Weights of a small masked image model: 16600 steps, batches of 128.
Rows from block 5 of the encoder of a small masked image model, named by matrix and row number. Rows with one number belong to one neuron. Each number is 500 + 25 x the weight over its row's rms, rounded and kept within 0 to 999. All counts start at 0. Numbers have three digits each. After the name is the row's rms in percent of the matrix's.
After each neuron's rows are labels from the 100 images, of 14976, where the neuron reaches its highest value: "place" is the part of the image that holds the peak. Only what is clearly more common there than usual is listed. The data: crops of objects in photos (Visual Genome). In brackets: how many of the 100.
# fc1: MLP up (encoder.blocks.5.mlp.fc1.weight, 768x192), inputs 128-191
# fc2: MLP down (encoder.blocks.5.mlp.fc2.weight, 192x768, transposed), outputs 128-191

fc1.428 134:494515513524475506457499516494530502494495463507471522489531461516494496517457510501520464485467506505547499540532488483528506490476528502497491500523519534484524496563464493522540526483464471
fc2.428 108:494483506505484473512506502505547470526452528533485498486502506495498516470555499540478494512495485525508526544427520478491476495524470508530481506473488498491491468478505492500468488499483517
place: middle right (29); top right (29)

fc1.521 133:491538491457494474486491521507490483526490480484482482532556437519456518511527483509483441462543488470547520521489539508524464484496505507454538487491506500494535511510529501501502491508494498
fc2.521 113:520501492530483494506502515500484513490508550530486495440475490499503480496529501516519488507431485480490534474532491494483476494493553505517488499535508507507464468516493489480511514506503526
place: top centre (31)

fc1.407 153:526511510507519533508508534473489504499473524519531527521478535542526505436513457511496566477506482504478472500486505537476523532521484529502487463532524487512535479477485512494496493511487446
fc2.407 132:500483500503516520516491495497530507518503489532489497533472462486477475516495493526479427480475467519495548499522513508490517506484478502476484518518503492483513501502487514495550502525515504
place: middle right (30)

fc1.734 155:516505569537501519491495529455456489528518469507512496496546511514465524529484508470518498496491511505551479532495479488525516546524504529488487481494539491547484502525492520492501529515513475
fc2.734 142:512509491506496511463495485508476505495512527493488511498498497487484514514614507501504465486519517494497526493507497500496505522529510469581510495493503500489510477496521495488457525498505518
place: top right (28)

fc1.376 135:484498538515555499507507497526513481524480462514487528524512540467467506550481517499470509494499477516557524499511477484468462524459516478467515520499535521509466515488533495525553542517496525
fc2.376 118:498514501499502551518528487515484499488490515507474497544475542505498490502496513502502528497457513492481497456495482515526477492535511495522521498486548524538472488517473488494523506525494522
place: top left (31)

fc1.547 124:515505548513505470524511527521489496466527512488519517452522503505574516492537473485467504491479509478467477490459534518496467523486484552487513516458514463543490490462525508478477499522528513
fc2.547 104:536516494515476496514522500498531503518495509494519511555510479522481481501561504478508420510453481501464509539514495498500505525525485498520478528508495492531491484500481514528529533504521499
place: middle right (32)

fc1.749 107:499489506492424521489501486492481527495499530505462495492424513497549492488519491493505498521500521530465510486507482479526514480479492490507456530484530524465551525457500510519480528470500493
fc2.749 093:516530494504485490499485504494491531543506469499518547512528510497508478491486493480542476473424505531488524500500511532472504509519457508459518503499510492499496499516478488506519489514507508
place: bottom right (28)

fc1.114 126:499509449500524491525540510478496515538489497464557495535539470496482498556478530482527472496511518508602491530522472497500455554533526513518499454511488494498514493534485468508521525510474475
fc2.114 102:498490509481507482487518534493508542477530503539503486453524510496501502490561501516483495493432487509535540531537499516509514474532485515514421517519513491483497534512479467501465515498496521
place: middle right (30); top right (30)

fc1.93 110:468516482476558508482515497511501468511508489513512515506562491513543514475482471494496488511478471493484478524537489505493465494510507496502519477517466537509499508479506456530527513492524515
fc2.93 113:519505511472502484526517511506539496514503496545495504489502514492472478477479501481504469492428501500524498499495501485511507482518504505489473493517523509520503513507482481495481503493500543
place: top centre (32)

fc1.304 150:527524564527520478491464525486459499511505464475469516529560480515448542548490507479486471461518485464553514510468520452525477512495487532479503520501509500533478515530530527497495501512506497
fc2.304 132:498495480503484470490473483484475517481505530517477492445492514498481479494546494505511467487501494473498507497540499525496480494500545476537514494521507507505487472509515510498486509496513520
place: top centre (39)

fc1.242 067:510518539536459529521494538491498486494545506522524462518501480458448511492494525499475524453514514444533514512482481480474502509546501568501505501551514455525472507537486534456520537508516512
fc2.242 077:463488505485527520532517477456498507540532499486468517497494520534508504491506486481491504531509502492441500520558521489488514486415561521500462508508519471497535467504507515509495516519484487
place: top centre (31)

fc1.417 140:511523560508506493490482556478495489519475459504500534508578503499479534537470488484473517517459452487517496544504482489478499506541497548504486478482485499517474519549514520493534527519492493
fc2.417 112:513515501509492508483487512483523506463492538501506504461496526493491498503521483498513507488415529517528476492442495503507499503552520485527514522515493493530499482519519468490453482502530463
place: top centre (31)

fc1.365 105:504510484510512463487498457557527524500506480535556496508529501468499512492530482493500550508483495486467483498519509499498523494474468521522476509539509499500474497497464486521494463524466540
fc2.365 114:507503505505499496503503490503511509487519516510508501501514493510487502499466491494502489498437499512497511485513494512494500493508493480520515517512498507486505514512483494508552507509498516
place: top right (29)

fc1.436 147:497499502511519516485528510483499467540501467517523522503548501490446499548498506487501486492505497534604482518525484479524474551499520483455507493516512511523522519540476494527513505498474461
fc2.436 124:509504531512493476490498497525481534480504528525491521500497506501504502484565501505507475507527477497484564533475512496503516497546481509602489490481488516497466480483484493470459521510505522
place: top right (32)

fc1.37 155:508507561495497519504495546463486493511479461496494519518540531482465488507481511467483534535491465496497520540503484515518534521532506528531476480539523484502456502545498530510524535504493508
fc2.37 135:495524501487504506493480516511515496500497504519500497493488503519498489509500506496474483502475497476512545547498506485506515490487492490492514489478509484479523488464508507492505513484517504
place: bottom left (42)

fc1.280 143:479525524517520468489511528521485473466506494490501536485577499512516547503498460522465467499491471467459504481459523507485463504476446546484513508460488461548471487477531536485501479539508520
fc2.280 116:530479519536478483522512520504580510511499487541496506533469490498515489469521496497507447471506513519491455495470506481504529512506477534530478505525523503497439507482499486508449506492500488
place: middle right (30)

fc1.471 110:520504475527523479508534479474528490503504496480516510488499545450530493478466540473493497509520518554541471533555489504484489560540519498488468503520492517478477498551466494517514531487488511
fc2.471 092:500482491510485481468512547530456490503490470473536464456530479524526462497479470509518549504424469502547515491473509531511480520453490519506538504495501471512506519523503508496488468494512459
place: middle right (27)

fc1.228 125:513503475478523489509489513492521477531497525506522525469524524440519486496537524493472485523517508549530529552552483512507490505538527471497493522521455477506490454501482502516487459523507467
fc2.228 111:497541526524469485492502501543427483510476554500509487460515536497520508537491461522492485486435493501557487456431519498481481515500470528447481516488507507558476479483490499493514488488529448
place: bottom right (34)

fc1.668 106:521511554501452467458498522468476455488517478523497500517498481478486500529510500494467494437504468524518487483517483495477500501531475526470473497533497488490483492538492534508531498517483499
fc2.668 090:509525496523534538469458517493524496503522451464490525520492517513530456539482469515500487487511491479470540458535492499528465497393505541455463521483463465522482515479523505537474475523507463
place: bottom centre (27)

fc1.508 120:496509554511548467520504468551519492506489480544510504486509529459525513493499469507491561523473497517520510516516514477474515509507494487521492490518497498483468490494469473514522495511501491
fc2.508 123:525511493484506490499513486492528489496508477505488483509499503499499495487463474477511480493414507499521511493481501499510513487447503478485491500517518503511513473529488523534544507486493496
place: top right (34)

fc1.40 115:496513542524505473506478513490485480511500469488475522515569501501468535508514485495485510476510476496518478499476512455503483490513493525494497514511481515543476523527508490486465491535504505
fc2.40 094:509471518497486504487506489520520547498518585488485486530492484546495534475553491524504492531482528509467495503506506489507470515521547477580466483469512494490505457509485495506484515499503494
place: top centre (37); top right (28)

fc1.629 124:522467484515494515505511500447506460499510516516517552471483521395520482528517531491503549459541496496528528488523481513472516519505472494504515544513481493515511485505481516554472510493492474
fc2.629 097:506490495550500511497483532518451519499487470473498505551534521477491480529515478486514446517381490503498518499473498502532505538505522528462506487485478483481536491490510496515480494507513460
place: bottom right (29)

fc1.677 110:536526500519512495500512511449431490503511509498520505538510530493520502476489503497491476543524471513524454527510476539481496537536493493515444466529496508511466491500502526541512488498477499
fc2.677 134:488483502501492510499494497512524530536500484493514484464503475490491487498497504501511501491441502504466524507501508482496505524474489486535484503475486492483522490526514476498550471516515496
place: top right (27)

fc1.744 098:480527532492459477482504529475510467517500466530556493533499498509496517523473491462508492467425482501472522509460486513481504497495492507482495495483520530508486503497487473545555473470494485
fc2.744 126:483513502512497519501517491490476496483509515495497498529494487496501510502521503512501493523602530515516537490508490514501512486521524495500498493509505512475511496509489485499445510499500529
place: bottom right (27)

fc1.182 114:489509555518504515518532525484495483543476503469471520498563500508503538529476506490473489468426470459503539501528508485491479531474492548460492505445518498554474504505486513510493475501478469
fc2.182 100:486524504501510494519495493473511495466493424534479511528526503487488473515505513462506533486506515481491435498469484462496513452536493481475505483521488448509497485502515475515531505529473530
place: top left (27)