From a checkpoint of a small masked image model.
Model: 6.3M parameters, 48-pixel images, encoder norm layernorm, encoder activation gelu, encoder layers 8, encoder width 192, decoder width 192.
Data: trained on crops of objects in photos (Visual Genome), 123503 training examples, 17.2 epochs.
Rows from block 3 of the decoder of a small masked image model, named by matrix and row number. Rows with one number belong to one neuron. Each number is 128 + 32 x the weight over its row's rms, rounded and kept within 0 to 255. All counts start at 0. Numbers have three digits each.
After each neuron's rows are labels from the 100 images, of 14976, where the neuron reaches its highest value: "patch colour" is the nearest of a few named colours to the mean colour under the peak. Only what is clearly more common there than usual is listed. The data: crops of objects in photos (Visual Genome).
# fc1: MLP up (decoder.3.mlp.fc1.weight, 768x192), inputs 0-95
# fc2: MLP down (decoder.3.mlp.fc2.weight, 192x768, transposed), outputs 0-95

fc1.325:095101145161056123109145111138088122099114067118148138158135128108148112167123156180137149123133110165141110108128120166091098148163148180086109121114159113138127173105120123120168097112166194138099112151135173125137113164081142160120102135116112131120139091181086106080116129087092140119
fc2.325:119082053137147107085155128149087139150090199130128103123133118136126183123152092140081087118078162177129126132118097103056162126136166139133160100141149156081119123163090141136103151135101117108121159133156145153105113170146116116126105160128099136171191157176131172136145103128127113149
patch colour: black

fc1.532:120078152135114108131063114123194122146156120094151124082129173092088123110173095153121123159145125167165130149089153165129116120159154164135082172128134082139176093115096126146102156151133073123099144121104146127088187074130148141123123105072129126129034117090134122098095125086111175116
fc2.532:136111111135060138136152149081188094102121127166134130100140174146180128159131081112147108140127082094131139149118101118104204142120116129179085168123148131136101130099160140097135122121139116173133090147121088131166062125122144148090138136093124125137109158116138137196112159094121107170
patch colour: white

fc1.669:087007212131053089043085134095124158122169124105201184046110112165168146117152120145109123133106115100152122113127105122092181151155145174083150192223180106129085104155150107059132135174101110138111108131097155086158166100095138097128151163101132120077091154138136110061110142114117142126
fc2.669:024120083106119136130135129129136137121169112134152143127119170150127146130127172139138112130170218171130143118117120131157119106104151137119137224147183142096119114153140125185191160143170157139124135082104125135151141127137096112134153181095099131174195164148083138196156130167098121112
patch colour: white

fc1.291:180167114123115163186064145161138214088182109115123184134192196125136138126112101130149158195127139139128117127147108146158097191145143114153143122131174152135097112148123187142113103144114099118162122100143126154093143091158170142151074109100157147081166170120119111156092147169156109112
fc2.291:156106129071127133112137133155124143115118058092136113141125058153141107145244132153076110118139082150153133108151125156136099065160112153116107140141071111146095115152171147131116169131120118158135132132160111095158124186141149166140155140053138107156169129149156091052081109121153131097
patch colour: black

fc1.435:158140131076127073142201152099157135144109094095130138091132104082150173134083159195177126108109115117095091150134127140061062115135103160135154123112139064108101151125102181244126130115105149148107128126095163111159111152120145145141091053149164137153116100057132134181092122130112110113
fc2.435:148116142128118127109125137135125142127115128142181085127126195071083096155050161096126109127153136146106164107121173132136105103155109163137063164109052131125138123152095103130120167114127156170096002113198072113153134090109128174144168163170138161186072057116159080187056103086191153179
patch colour: black

fc1.321:252178088153159126149075134130134150121117118101175111119117255171120175131147186104127093101113134124136150102144158119123108112121093143154100085132203162194161069132104150144128108122130117139110122145115160102094126152135099048135132099102199119128098119160154105089151177045127128153
fc2.321:210172129064145165110158139144198146153140112118079142082109037124131101167139166139127134132170139111156141155141069121086155147101167151084122213193083129117125129088120124112134161095139084076151160134144115112159142083137170150097131191099099139121112181162107184141103087184104104099
patch colour: white

fc1.765:074211131115142186153193114071153151116187159125151129154149062075101125166098092127034094131122151156178120133126143083113101151133164188127054077114128121100135126198153102156084186126179152174128152129132201142125125124138141128161170074130119099118085101186156116082145118171129113116
fc2.765:154083113154078108124149129099152146107097104119124136134149180130154168128117107105124122121120128165125113105117106143134174142149127099108174160077135098127114138153164137119113114133025086121136035136129080100157107115121098153131126146127103159151152141128102146168099150092137144100
patch colour: black

fc1.454:120133132084129086123168147084139126109088134107135124057124128113117124150161081168134186117058195203133164114130199141121176144092119059132167105145141121130123045121124128066116177109072148112163104084117126139122157108161131123184137111095200192133108094168127143103115167142134111137
fc2.454:169130118191072121127189144092140105074077077076140201139109129102134116115087155127169159119081164116124152105116095084112108090144128090141064118091120149150101127085148101134136146129124105183136137138117089088132145134169166154148170145132062107190173173055125078147146109118110130146
patch colour: black

fc1.180:110128135151124117175145117131150096110167042092111092073102110156149086206132123137152102078147141123113172187139124065125151138071201146116147167168103115179074134146097128123173117088073173101095091157100131158128122075121177128152123106141131157078069155138165130120100157109082154156
fc2.180:149144123062149134144128209085077140139137074159106140150149176134094105157140144102170154131107111068124157149119129152164080146155086137093111081128138161125123133115073140115160115132139088131148110092155148161111108168141106097092064106127109123171083142090119144123168134112172116103
patch colour: white

fc1.735:088120139122083145134076065119110143114138135104119091140112118147179130174116095139128106112096126100122092104133090086092061087160159120145085117116105099142119177118161141050129141181170119125110072144098113090098155150092135163110160163182119135111093217177074128107103063137108108079
fc2.735:124142095073173109158113147122165114189128179115111188111123122146164154117082211160137140127146151194169111139137163107158120142122122097111185125133150126108147103101143113109098146105113129098151137108103135115182122057150147176132141130134103128140151121113117138156164131102136130124
patch colour: black

fc1.625:112162112147085149144226131130179150139138092160091150078168073167148122170089132142092092137123114132113126140112099121103200160146087155153094134074149115161040166119164146175095120167155109156108151120168109178136147174105155139136119133135132178085103057155176125159107135151141115097
fc2.625:157077130144113122150122136116123120082140136118153066117128182156117153143130137116157133121146181128146132115121203100138172150202141127147143091185114162152124107136102133092124105126004154117112093094159129112103103161101120122123105129103112055179126136083130079134113106058132134200
patch colour: white

fc1.737:102150145134175177106117088117079122129116111138090163095105183141158107176180132127150071133179103094116103113143124078149222138119099139084075139135137092178150129178080187164060180093110141046118114173133176114107069133149150130095096146121128043151163161115097120144126118114131138163
fc2.737:119153166037067154104154098161185087107105101145114120152113092147145112151072108145059132077095097146084128131141193131144176152098097117111174149084106098138141146151126085123148105138106116113106087111152148151174134139143137060097143091118123114137102173126206132155081140107121116112
patch colour: white

fc1.272:127085129132160169168059091095077160069112099103082123105093161146132077110108112129134098152094167137150181164101163142128190162121149162090123114149169099133176082189126171201159172029064157117168151150166182084097085169084122180077114098139131113081030158100135134101105154100152127086
fc2.272:113090112116110167118099136120144133070090152128145168134151075129129118161136116128141119138106102139084118138125112131144161158067054116126168108139093182192094101118146110122112111121120141134103179143127177126132110129098156069127137111121092106165144194158125139131170132124152100121
patch colour: white

fc1.16:108120125156089164150043095159134124171124107144078134192079134140128132161108092120118124103155089127158078099132095104113167083119087117162145142131158098110134144126199142166118126135131116160077117115129107143154082175139128117085114079128144141108126121130102138116123119190091107095
fc2.16:119159145074129154137082135129142154192106191183129127130122084108185136093088171142147095115132101109114126164128108140105110140173193139169128094127114107045124131102117087082106047113141140111106110101159163114087152142137116116124087153127098131176101127104218111135119086106181138085
patch colour: white

fc1.553:162152130096149158169029097154129155112156140105117157149133131136092067147150080122090096113086164135166124140134126121158157157147104169177139130121148067137163137107114124141125133063120129113130168123159156105155116159092144170052153086153099118076074131161125131188128166142140095092
fc2.553:121108132126173112122117150148166141121162188145186185100119058178107130163098089117136135137134072181159143130114124121149167166174040102085172147119108198198125076134154124081134096106109155156124111171130091135101132176131161124114136111119114083182146109056113060106156091133135124158
patch colour: white

fc1.460:111180098126147142162185072096124135116085146128091173126137152122111075103157050128128105135085121092118161160133103113152096191063099110135101122124113075155188135145183136179134069114123187165154115071099123195152114117187124125162099147119083166145167130115153096104116117146102071127
fc2.460:113090153108159154127122104157078127132161024190139087118147135111193128146131234143093147103150139182137145178167100141084104137155096141139112087149078195094140139091133112127161168103196121139173186138175160107135135127112117164141134105119142135080113133094078146153126090109125123109
patch colour: black

fc1.339:166176104160149173135140156124156168158150082127114135054138161167128151180136154102119124150100172115154134153157134136118129131135087157106084138141156127155066109113113147125069127127192102105097130149126103094136131179076134136118096109124138114125169088125147108113119125209163108096
fc2.339:122138160151111133134164125138164130161110148110133095149102133164138106159140086155091116090132116104128132104121147094138115150178140131087162138110082158091122181101135160130126065135081149092154255097139109185105157205160117136158095145114152054167095172112111112197163092093088153158
patch colour: white

fc1.294:185157115091101126104132148123143162126109170187123171066101169107100128123064104112142167136136167128146176092116118079104122129145110158134136118105110153097154006123166083102090185115103151093122112122129143126087124118205098141195175175156103098166161119171086139111104177085129136141
fc2.294:130137165155147135143096104155071145180144115139121113122118106146178125115162138116120120149119099153120147127125148135096139158130147118083163129146135210207119125149143138169113084116119124217096103114158103149114158138108149180144077155130126215074154151147113115116172146140099116076
patch colour: black

fc1.318:124081140104115161148165133084114083115147128170152178117122103105116131082133150113111143108150114163106135106086164133123119137118145148115109088140123177124189125182103100175161167158135141090087148157132164185141088151118140139145122128151068123192085124100110104040134139111094112113
fc2.318:111123101124119146106133166147127082232151120105105072096094180121081124145129104131125121141126152123106103167128183122086149115107113171113115176075157111110136110078132144153082140127174115128120139099147086090181116085146083093142174104125122210078139129143051171186073159148110137150
patch colour: black

fc1.159:138188119184116110146179141081107134174096098158140135090113113205114140172123112129158143082159132123143133137132143082140123117153096107170162103163137159125119116106128112095094134174120113142127067124183131140140140136085129122099150106086170170167121065120131099159084084234167084072
fc2.159:179165116113099124124137114165170159114100146117100067119119119151140131153095112141083123139095171096144133121119122133126128186139140133088122148102096104126104144118140154200108027135129133159174208101149168188094158128141141153163154141146120064082142139124144115142124172115071140203
patch colour: black

fc1.547:154199113078139141141167166104072166120140128130129116120122155142146124134118114160141141089036171112095130154100109147164131146114145092139122109144156087096090110150112158023148140086188100124124159145165148081152155079175151143156121119168135162087149119127117151097088107141113167138
fc2.547:130144119181141096122120081147129086144167080154116153160109141149101122087161096127129144123132155174107138120138083155141175085145102108132100127159065100204130145087080116147120123111089121170143088136112062088164109067124166086150192131133132109125143179132120022062163163135135120081
patch colour: black

fc1.745:131193142100091169151212152140146126138146096137123178159204057122170108141108110139059145085091089135124098112127121118120118116162155155083135130113108064140092131121160195184080187174208166156096118115152121151142173147119153115089142156130141172073105074131173146198143112151142144108
fc2.745:171106125206124136128127137145126108107154172096121066143127189119172129127138098122125127111122208125147120130136159156118169136175135141113175157211113125125132108182223101123119082129079126152160090154193157125098132123135108120123141155095133075161166167139109037103048122092149109114
patch colour: white

fc1.405:154206142095092216132200155149148133132157114161122139154167080113155136140124134110068146094111096131120100124128111130132112127138135150115138134136135082118005111121157158208093162154189158145097149151154121157143178150102168093127134137137173154051150094146187135209177103179151137114
fc2.405:161121157167146113099137125131159136108135181081139071133146149131171137121151121119144152132130221108125148118134151113126186132197127154084132138188109114142104133151177083132146110112061127141126106129137142141139120113139093161118096171093103076192114159147091082097046101093103111088
patch colour: white

fc1.513:134097118138112152136057079108152160120123107070103098121115121056119154149126087126125099114101142102153125135157154116088102105104188147132165136121103086160094120120154108016128143111171107120132052146156164127124199107142170156130131169162130181123114213161117133110095066134117067138
fc2.513:128137100103113137161097134080128099160114170090098223103097108127172139134077106157162155099097100215114139126102094153136125084182101145080127101137150173138116129135138111096150184102145161138129109099111113099147111079144127157100112083138148147107199154161117109125151116128153128107
patch colour: black

fc1.565:175084142061074138128139144112181062084123137152134184091125141082087112147105098113156224133060164077141213117112165131125111128114123128095209131147143100133094042101158133090106166118086148137156115122140154107104125067175094159198147137133135146148139143165112132111131158123157143134
fc2.565:165110159186157112136104141153090155110153092086142133128133105180163106159105176138101110121195151162107162079111185125077150169120181109141080154184173145095162139126149115159144035154160123136096115180139162156129118148145147135119079165095161083158144051097135110152127121165105167103
patch colour: black