{"horizontal_flip": true, "encoder_norm": "layernorm", "encoder_head_dim": 32, "encoder_qk_norm": false, "encoder_patch_size": [8, 8], "init": "torch_default", "one_sided": true, "grad_clip": 1.0}
Rows from block 5 of the encoder of a small masked image model, named by matrix and row number. Rows with one number belong to one neuron. Each number is 500 + 50 x the weight over its row's rms, rounded and kept within 0 to 999. All counts start at 0. Numbers have three digits each.
After each neuron's rows are labels from the 100 images, of 14976, where the neuron reaches its highest value: "patch colour" is the nearest of a few named colours to the mean colour under the peak. Only what is clearly more common there than usual is listed. The data: crops of objects in photos (Visual Genome). In brackets: how many of the 100, against the usual share in percent.
# fc1: MLP up (encoder.blocks.5.mlp.fc1.weight, 768x192), inputs 64-127
# fc2: MLP down (encoder.blocks.5.mlp.fc2.weight, 192x768, transposed), outputs 64-127

fc1.488:514490429553435475441529458474499458537398437471483393556506366503488488509491470465506485465406458529549510482557613518520507442547517561519599551582557539506529488442448544535526524484457526
fc2.488:454472501410514550491454523499505509458528481443551521583581463497479523475411498519488517521456465537546453496509555517461546442437516519608488516570514475580501436546419563455466486502668403
patch colour: black (54 vs 24.8)

fc1.280:495535489527539531481561456554539451450451525468566535524487624519553411554550478487561500471581458531421477382553490529534458486459584473512476432501506522481542449529497462570505481498519466
fc2.280:544488491523432484526516487492479505492464527499537498495443519485503471787360489529477474525481493507432536508515494552436476574486486498437516509542505387495520481453466506494364546496439556
patch colour: black (70 vs 24.8)

fc1.714:433399469571440504489550474549619618479479440503552570501481532361556476590523494442504609499538462515427540446586503511499512412386566467605576503429601538498498508423573486543495554534546523
fc2.714:500489484533495552392466525508498473510499497538510525466508483533500485531383476426479476523484500484474430493456425496455551556511541471511488577521493443530486512531505523494503462520474531
patch colour: white (27 vs 7.8)

fc1.494:521496437492484433484640553433495494513536548507445540599614519518434395501458418556519518485454445446529521424473468532467533488496489466574529408502507573558563512473506473503521551496466543
fc2.494:490478502456578458523452506474468476492488491427416642478475449523477498492455542543470535565484503491454519560477549546532523518457512437441410519530486556458518424483556541455501442487598510
patch colour: black (54 vs 24.8)

fc1.7:480408427513582484411454520561488459427449537487525555520523567470492496462475524487489581498498524513471442389552556553513516427430444530565607564487587507550486498382490526467518474519570474
fc2.7:513445504550480505429559422508519594465530509486448475546461516480505550579529526506488503527442477493541560544499492518468434492517517506521501430513520381508515476497511473442524454524500513
patch colour: white (39 vs 7.8)

fc1.471:453485436552526438484581555538539517484486533484462540441495401479488564403401560523474515525483499535505492406459488538480472462490477518578550552431511546559484489479452480426486504450546448
fc2.471:593521537491546538360440528463510501521540504477531575503535507449482479576635508447540488597454472490483498540521453524544578510593505414551521547516485450464489522429490560517506548460527540
patch colour: white (33 vs 7.8)

fc1.449:497432503468466440573557534559521532507557491499513516562498577512561460500556395449475504545459444538522558487420392490518476531567498438491502455432537513442544500480452513511539515577387451
fc2.449:581468524502511530497485518494462433531468529514571425520517430453504519506434505514522519449562500502443462562478524472582440498506554421471443485540528511462483505533568576565299419484606513
patch colour: white (26 vs 7.8)

fc1.67:475459494515531520486500479575565530458450500514542538568495541532465501523461458501500466528504468533452546362532511453441517452426553490528498471503511526445471459531564500555543577500554488
fc2.67:539534420516568579511463476452485523450489479475534518467485506443479487669335516548510497512496484495477512402459480501517470509539474495488516529550491536433521523517464527471403561494491505
patch colour: black (63 vs 24.8)

fc1.673:511478532477528438461564493498551471573543520501498465491498530517468558600526514492450479508418541521512491474400505426553490567378442523526540569524569414505504584540471486499501489451551462
fc2.673:531532513493517518498492526500497584490534510503487481495503513459488477725441499511489503491522469500498474515481426492531513555506508509470462510473465508476457465471452489527409464528494448
patch colour: white (39 vs 7.8)

fc1.223:524466475575528491352551495525517521495532404451524475508499504433486508520524515573536521540377540517540428560568461448507502534578491517563564517535526571334514529504540587430533515498433448
fc2.223:442533493475522549663550487519501517428555520515432508548517528507500504392448532456491458534506449467471489451533528427470540528543498565438517470531473423515566475581507530534350525506471566
patch colour: black (56 vs 24.8)

fc1.672:546431517501545529461611500569590501438525498403486542550513512610433462514460458497496507502526517566433489378354510482540476372521517422499534478515438543501522548518507446468529493420593506
fc2.672:465518470481525472551576516546524338442544472548581448523603474507520554609439515548588486514471495529418406502436456569465474541448521462460543528532466565476417508469494508572388484485491530
patch colour: black (59 vs 24.8)

fc1.395:418437482525500508484553469498540510474500455511525495495452586462525492463551454490541583431400492487433515453502488555625490455402546564553558473514472510434517473517573500520590533497511474
fc2.395:443546539539504541551491513503395533455523487534519519463459450403486504584333495480534488575549541530577507491549465532501505425570534511544456501516492449450505494520519430464466474462485522
patch colour: white (60 vs 7.8)

fc1.614:469492514508478462366579526562549536526555454430508496518472584434511536570603455563507519534371512420557502577417450445536444532528505478525550494477554600367562470494494538500547524538412519
fc2.614:490505548506545499664513483479480519493497510563474502538553524451478516442450494499521510461519493480493511517509545504482521479499447458509484492511531549493488536535570494523318477483505388
patch colour: white (30 vs 7.8)

fc1.547:545500481530621547461492439529501521523488570460520519440461655490536439460509461450538505458543475472486486448582507543539480478483544499521514505554458519472467457566456489566590523455539477
fc2.547:449508502500483510471510536505531627489501566533540572595485465470504530691398492501491472526412527493408469523529415496499498530489487473519466522504417439471504438481492498519430471491441560
patch colour: black (76 vs 24.8)

fc1.609:459515417522445458500535589520514531522450505493502493597531419537483464484425467533483470484449441533533527485544509525466479504502478514462574525569577549544522508445543578449517488562513539
fc2.609:472516547459481505478446577484473559512446494522518525505539522466544493471593482525512469577450469439438483473401453493477509423483555553597508473512475547571522451566454517510456569415510428
patch colour: black (58 vs 24.8)

fc1.456:459555501522562538532475472521566495469457442450498464501479496530514412481479498506501499470500444486442483499533465569449491564493459550438445488487478501491602436576471462565540561508401548
fc2.456:515514483500508497622514491493596558513536517524467483552403511506504513735481503458511471485477483485526473528531476544486482483420477524535520474545471478539456492501495493494419508509516580
patch colour: black (51 vs 24.8)

fc1.433:460536465542679473400513471479526508424424526490530522496485502518515490444496505471534449411500479474446478534496455592531491513502500520533492586525488506534479442532412485534553580475480499
fc2.433:532531487513476529524521563494531543495524533552462481514453530507494464745475500469509479433490503488500485489437471548471525590513476508547516517528507460522492505458498477519411495542349449
patch colour: black (85 vs 24.8)

fc1.266:468476486550482473383540533501501466482526448419534523564488618430520529534452466507518484585405533478518450519505437488464437543552511502503549471504507624394523524455539571529490534560458478
fc2.266:471489490502572511612581507465543446519452478592506542474493505498490531485443477458482543521555490577618482475459542485507562574493482525446599510500538361416548528472530511599377508495447464
patch colour: white (34 vs 7.8)

fc1.469:483431483530488466554565529598498460538448502486481463489487475558395490470497443451555454507509446527580519542470518554502471420498509482427538462506543464522593473447455504540518553553531484
fc2.469:500630540505536523485450573507463461535492446527424478503398621468563449502492469486428503557489511572435439553547501495452523480439543518560451530606503504469500532537498479586472511453470417
patch colour: white (61 vs 7.8)

fc1.710:409508459550544491437537489521478429455525492514504478449447350471472557355337517481499518470431504481483463450557532520453552625486577485489555512546465506451559511575478536513541459541380522
fc2.710:575546494463530484512513515542489552489560516518498517464558437469442491517523498505525512561476514471553526488540509518494474470459497476435498501503455559512510543559560517556496587442477537
patch colour: black (61 vs 24.8)

fc1.571:513437489518434413505504573470495506534514536505467514537534568431498426622597534463515523519484424537522537413396429549653419481476499470563499442551513587536528516503457515459506540525510503
fc2.571:491389466413524512559481549459506466538460498556527439470488562527522520505504517568517433488435488497437463436486501549522481454519486510453461519545557459470525502426512508474341473512476483
patch colour: white (27 vs 7.8)

fc1.552:431577460557613528462424544491512469457482483480414521467531423550500424433435443500578489464544434441546425534500469619526469507525507555403487560506483446557538479495460464567486490529439476
fc2.552:472490481510537520600534505508519606518491520482522486502475583507465532677561522446530492424507477474610480443471459542465485520535538491571506507478475531463484479452451524502441485530388505
patch colour: black (59 vs 24.8)

fc1.570:516396429594543464388495511535553564491564438477531525505501554406517479605520457564516584577350477504521436452515474377436491498489479587641486456514482510396556521497543549418501485519413538
fc2.570:445502522508516505506552472535467579475428552508527537451552499491469548462425512503481509442509525491497504547521519523530467497502494508472471543511512402511542474527507448510430514464533504
patch colour: white (29 vs 7.8)

fc1.583:514582500550523547462432449567467558462497467487531542534502470523538590462413537534491543461466463525559546506545578411509525476518461483513480553562523515475594457518439577471501486481490592
fc2.583:487467485465448526449622523544509532510446530467489488477596484460470527518553501446437462489531500532536502455470405519489467449402527446488524547523500497499541484526442456498507525447593519
patch colour: black (93 vs 24.8)

fc1.665:444447434523543396491548541523528572533454467497446479482501473460527591489472483499535505525442502530509566563473520471431469533478447469505573577422503502476564481483482606520559523546501452
fc2.665:579479587545480558402467576525538495471505519489555401529495498484488481533494477470487544540561412440552499465486460468486567495518414548566518527568533486500513481491487494561456408485574531
patch colour: white (35 vs 7.8)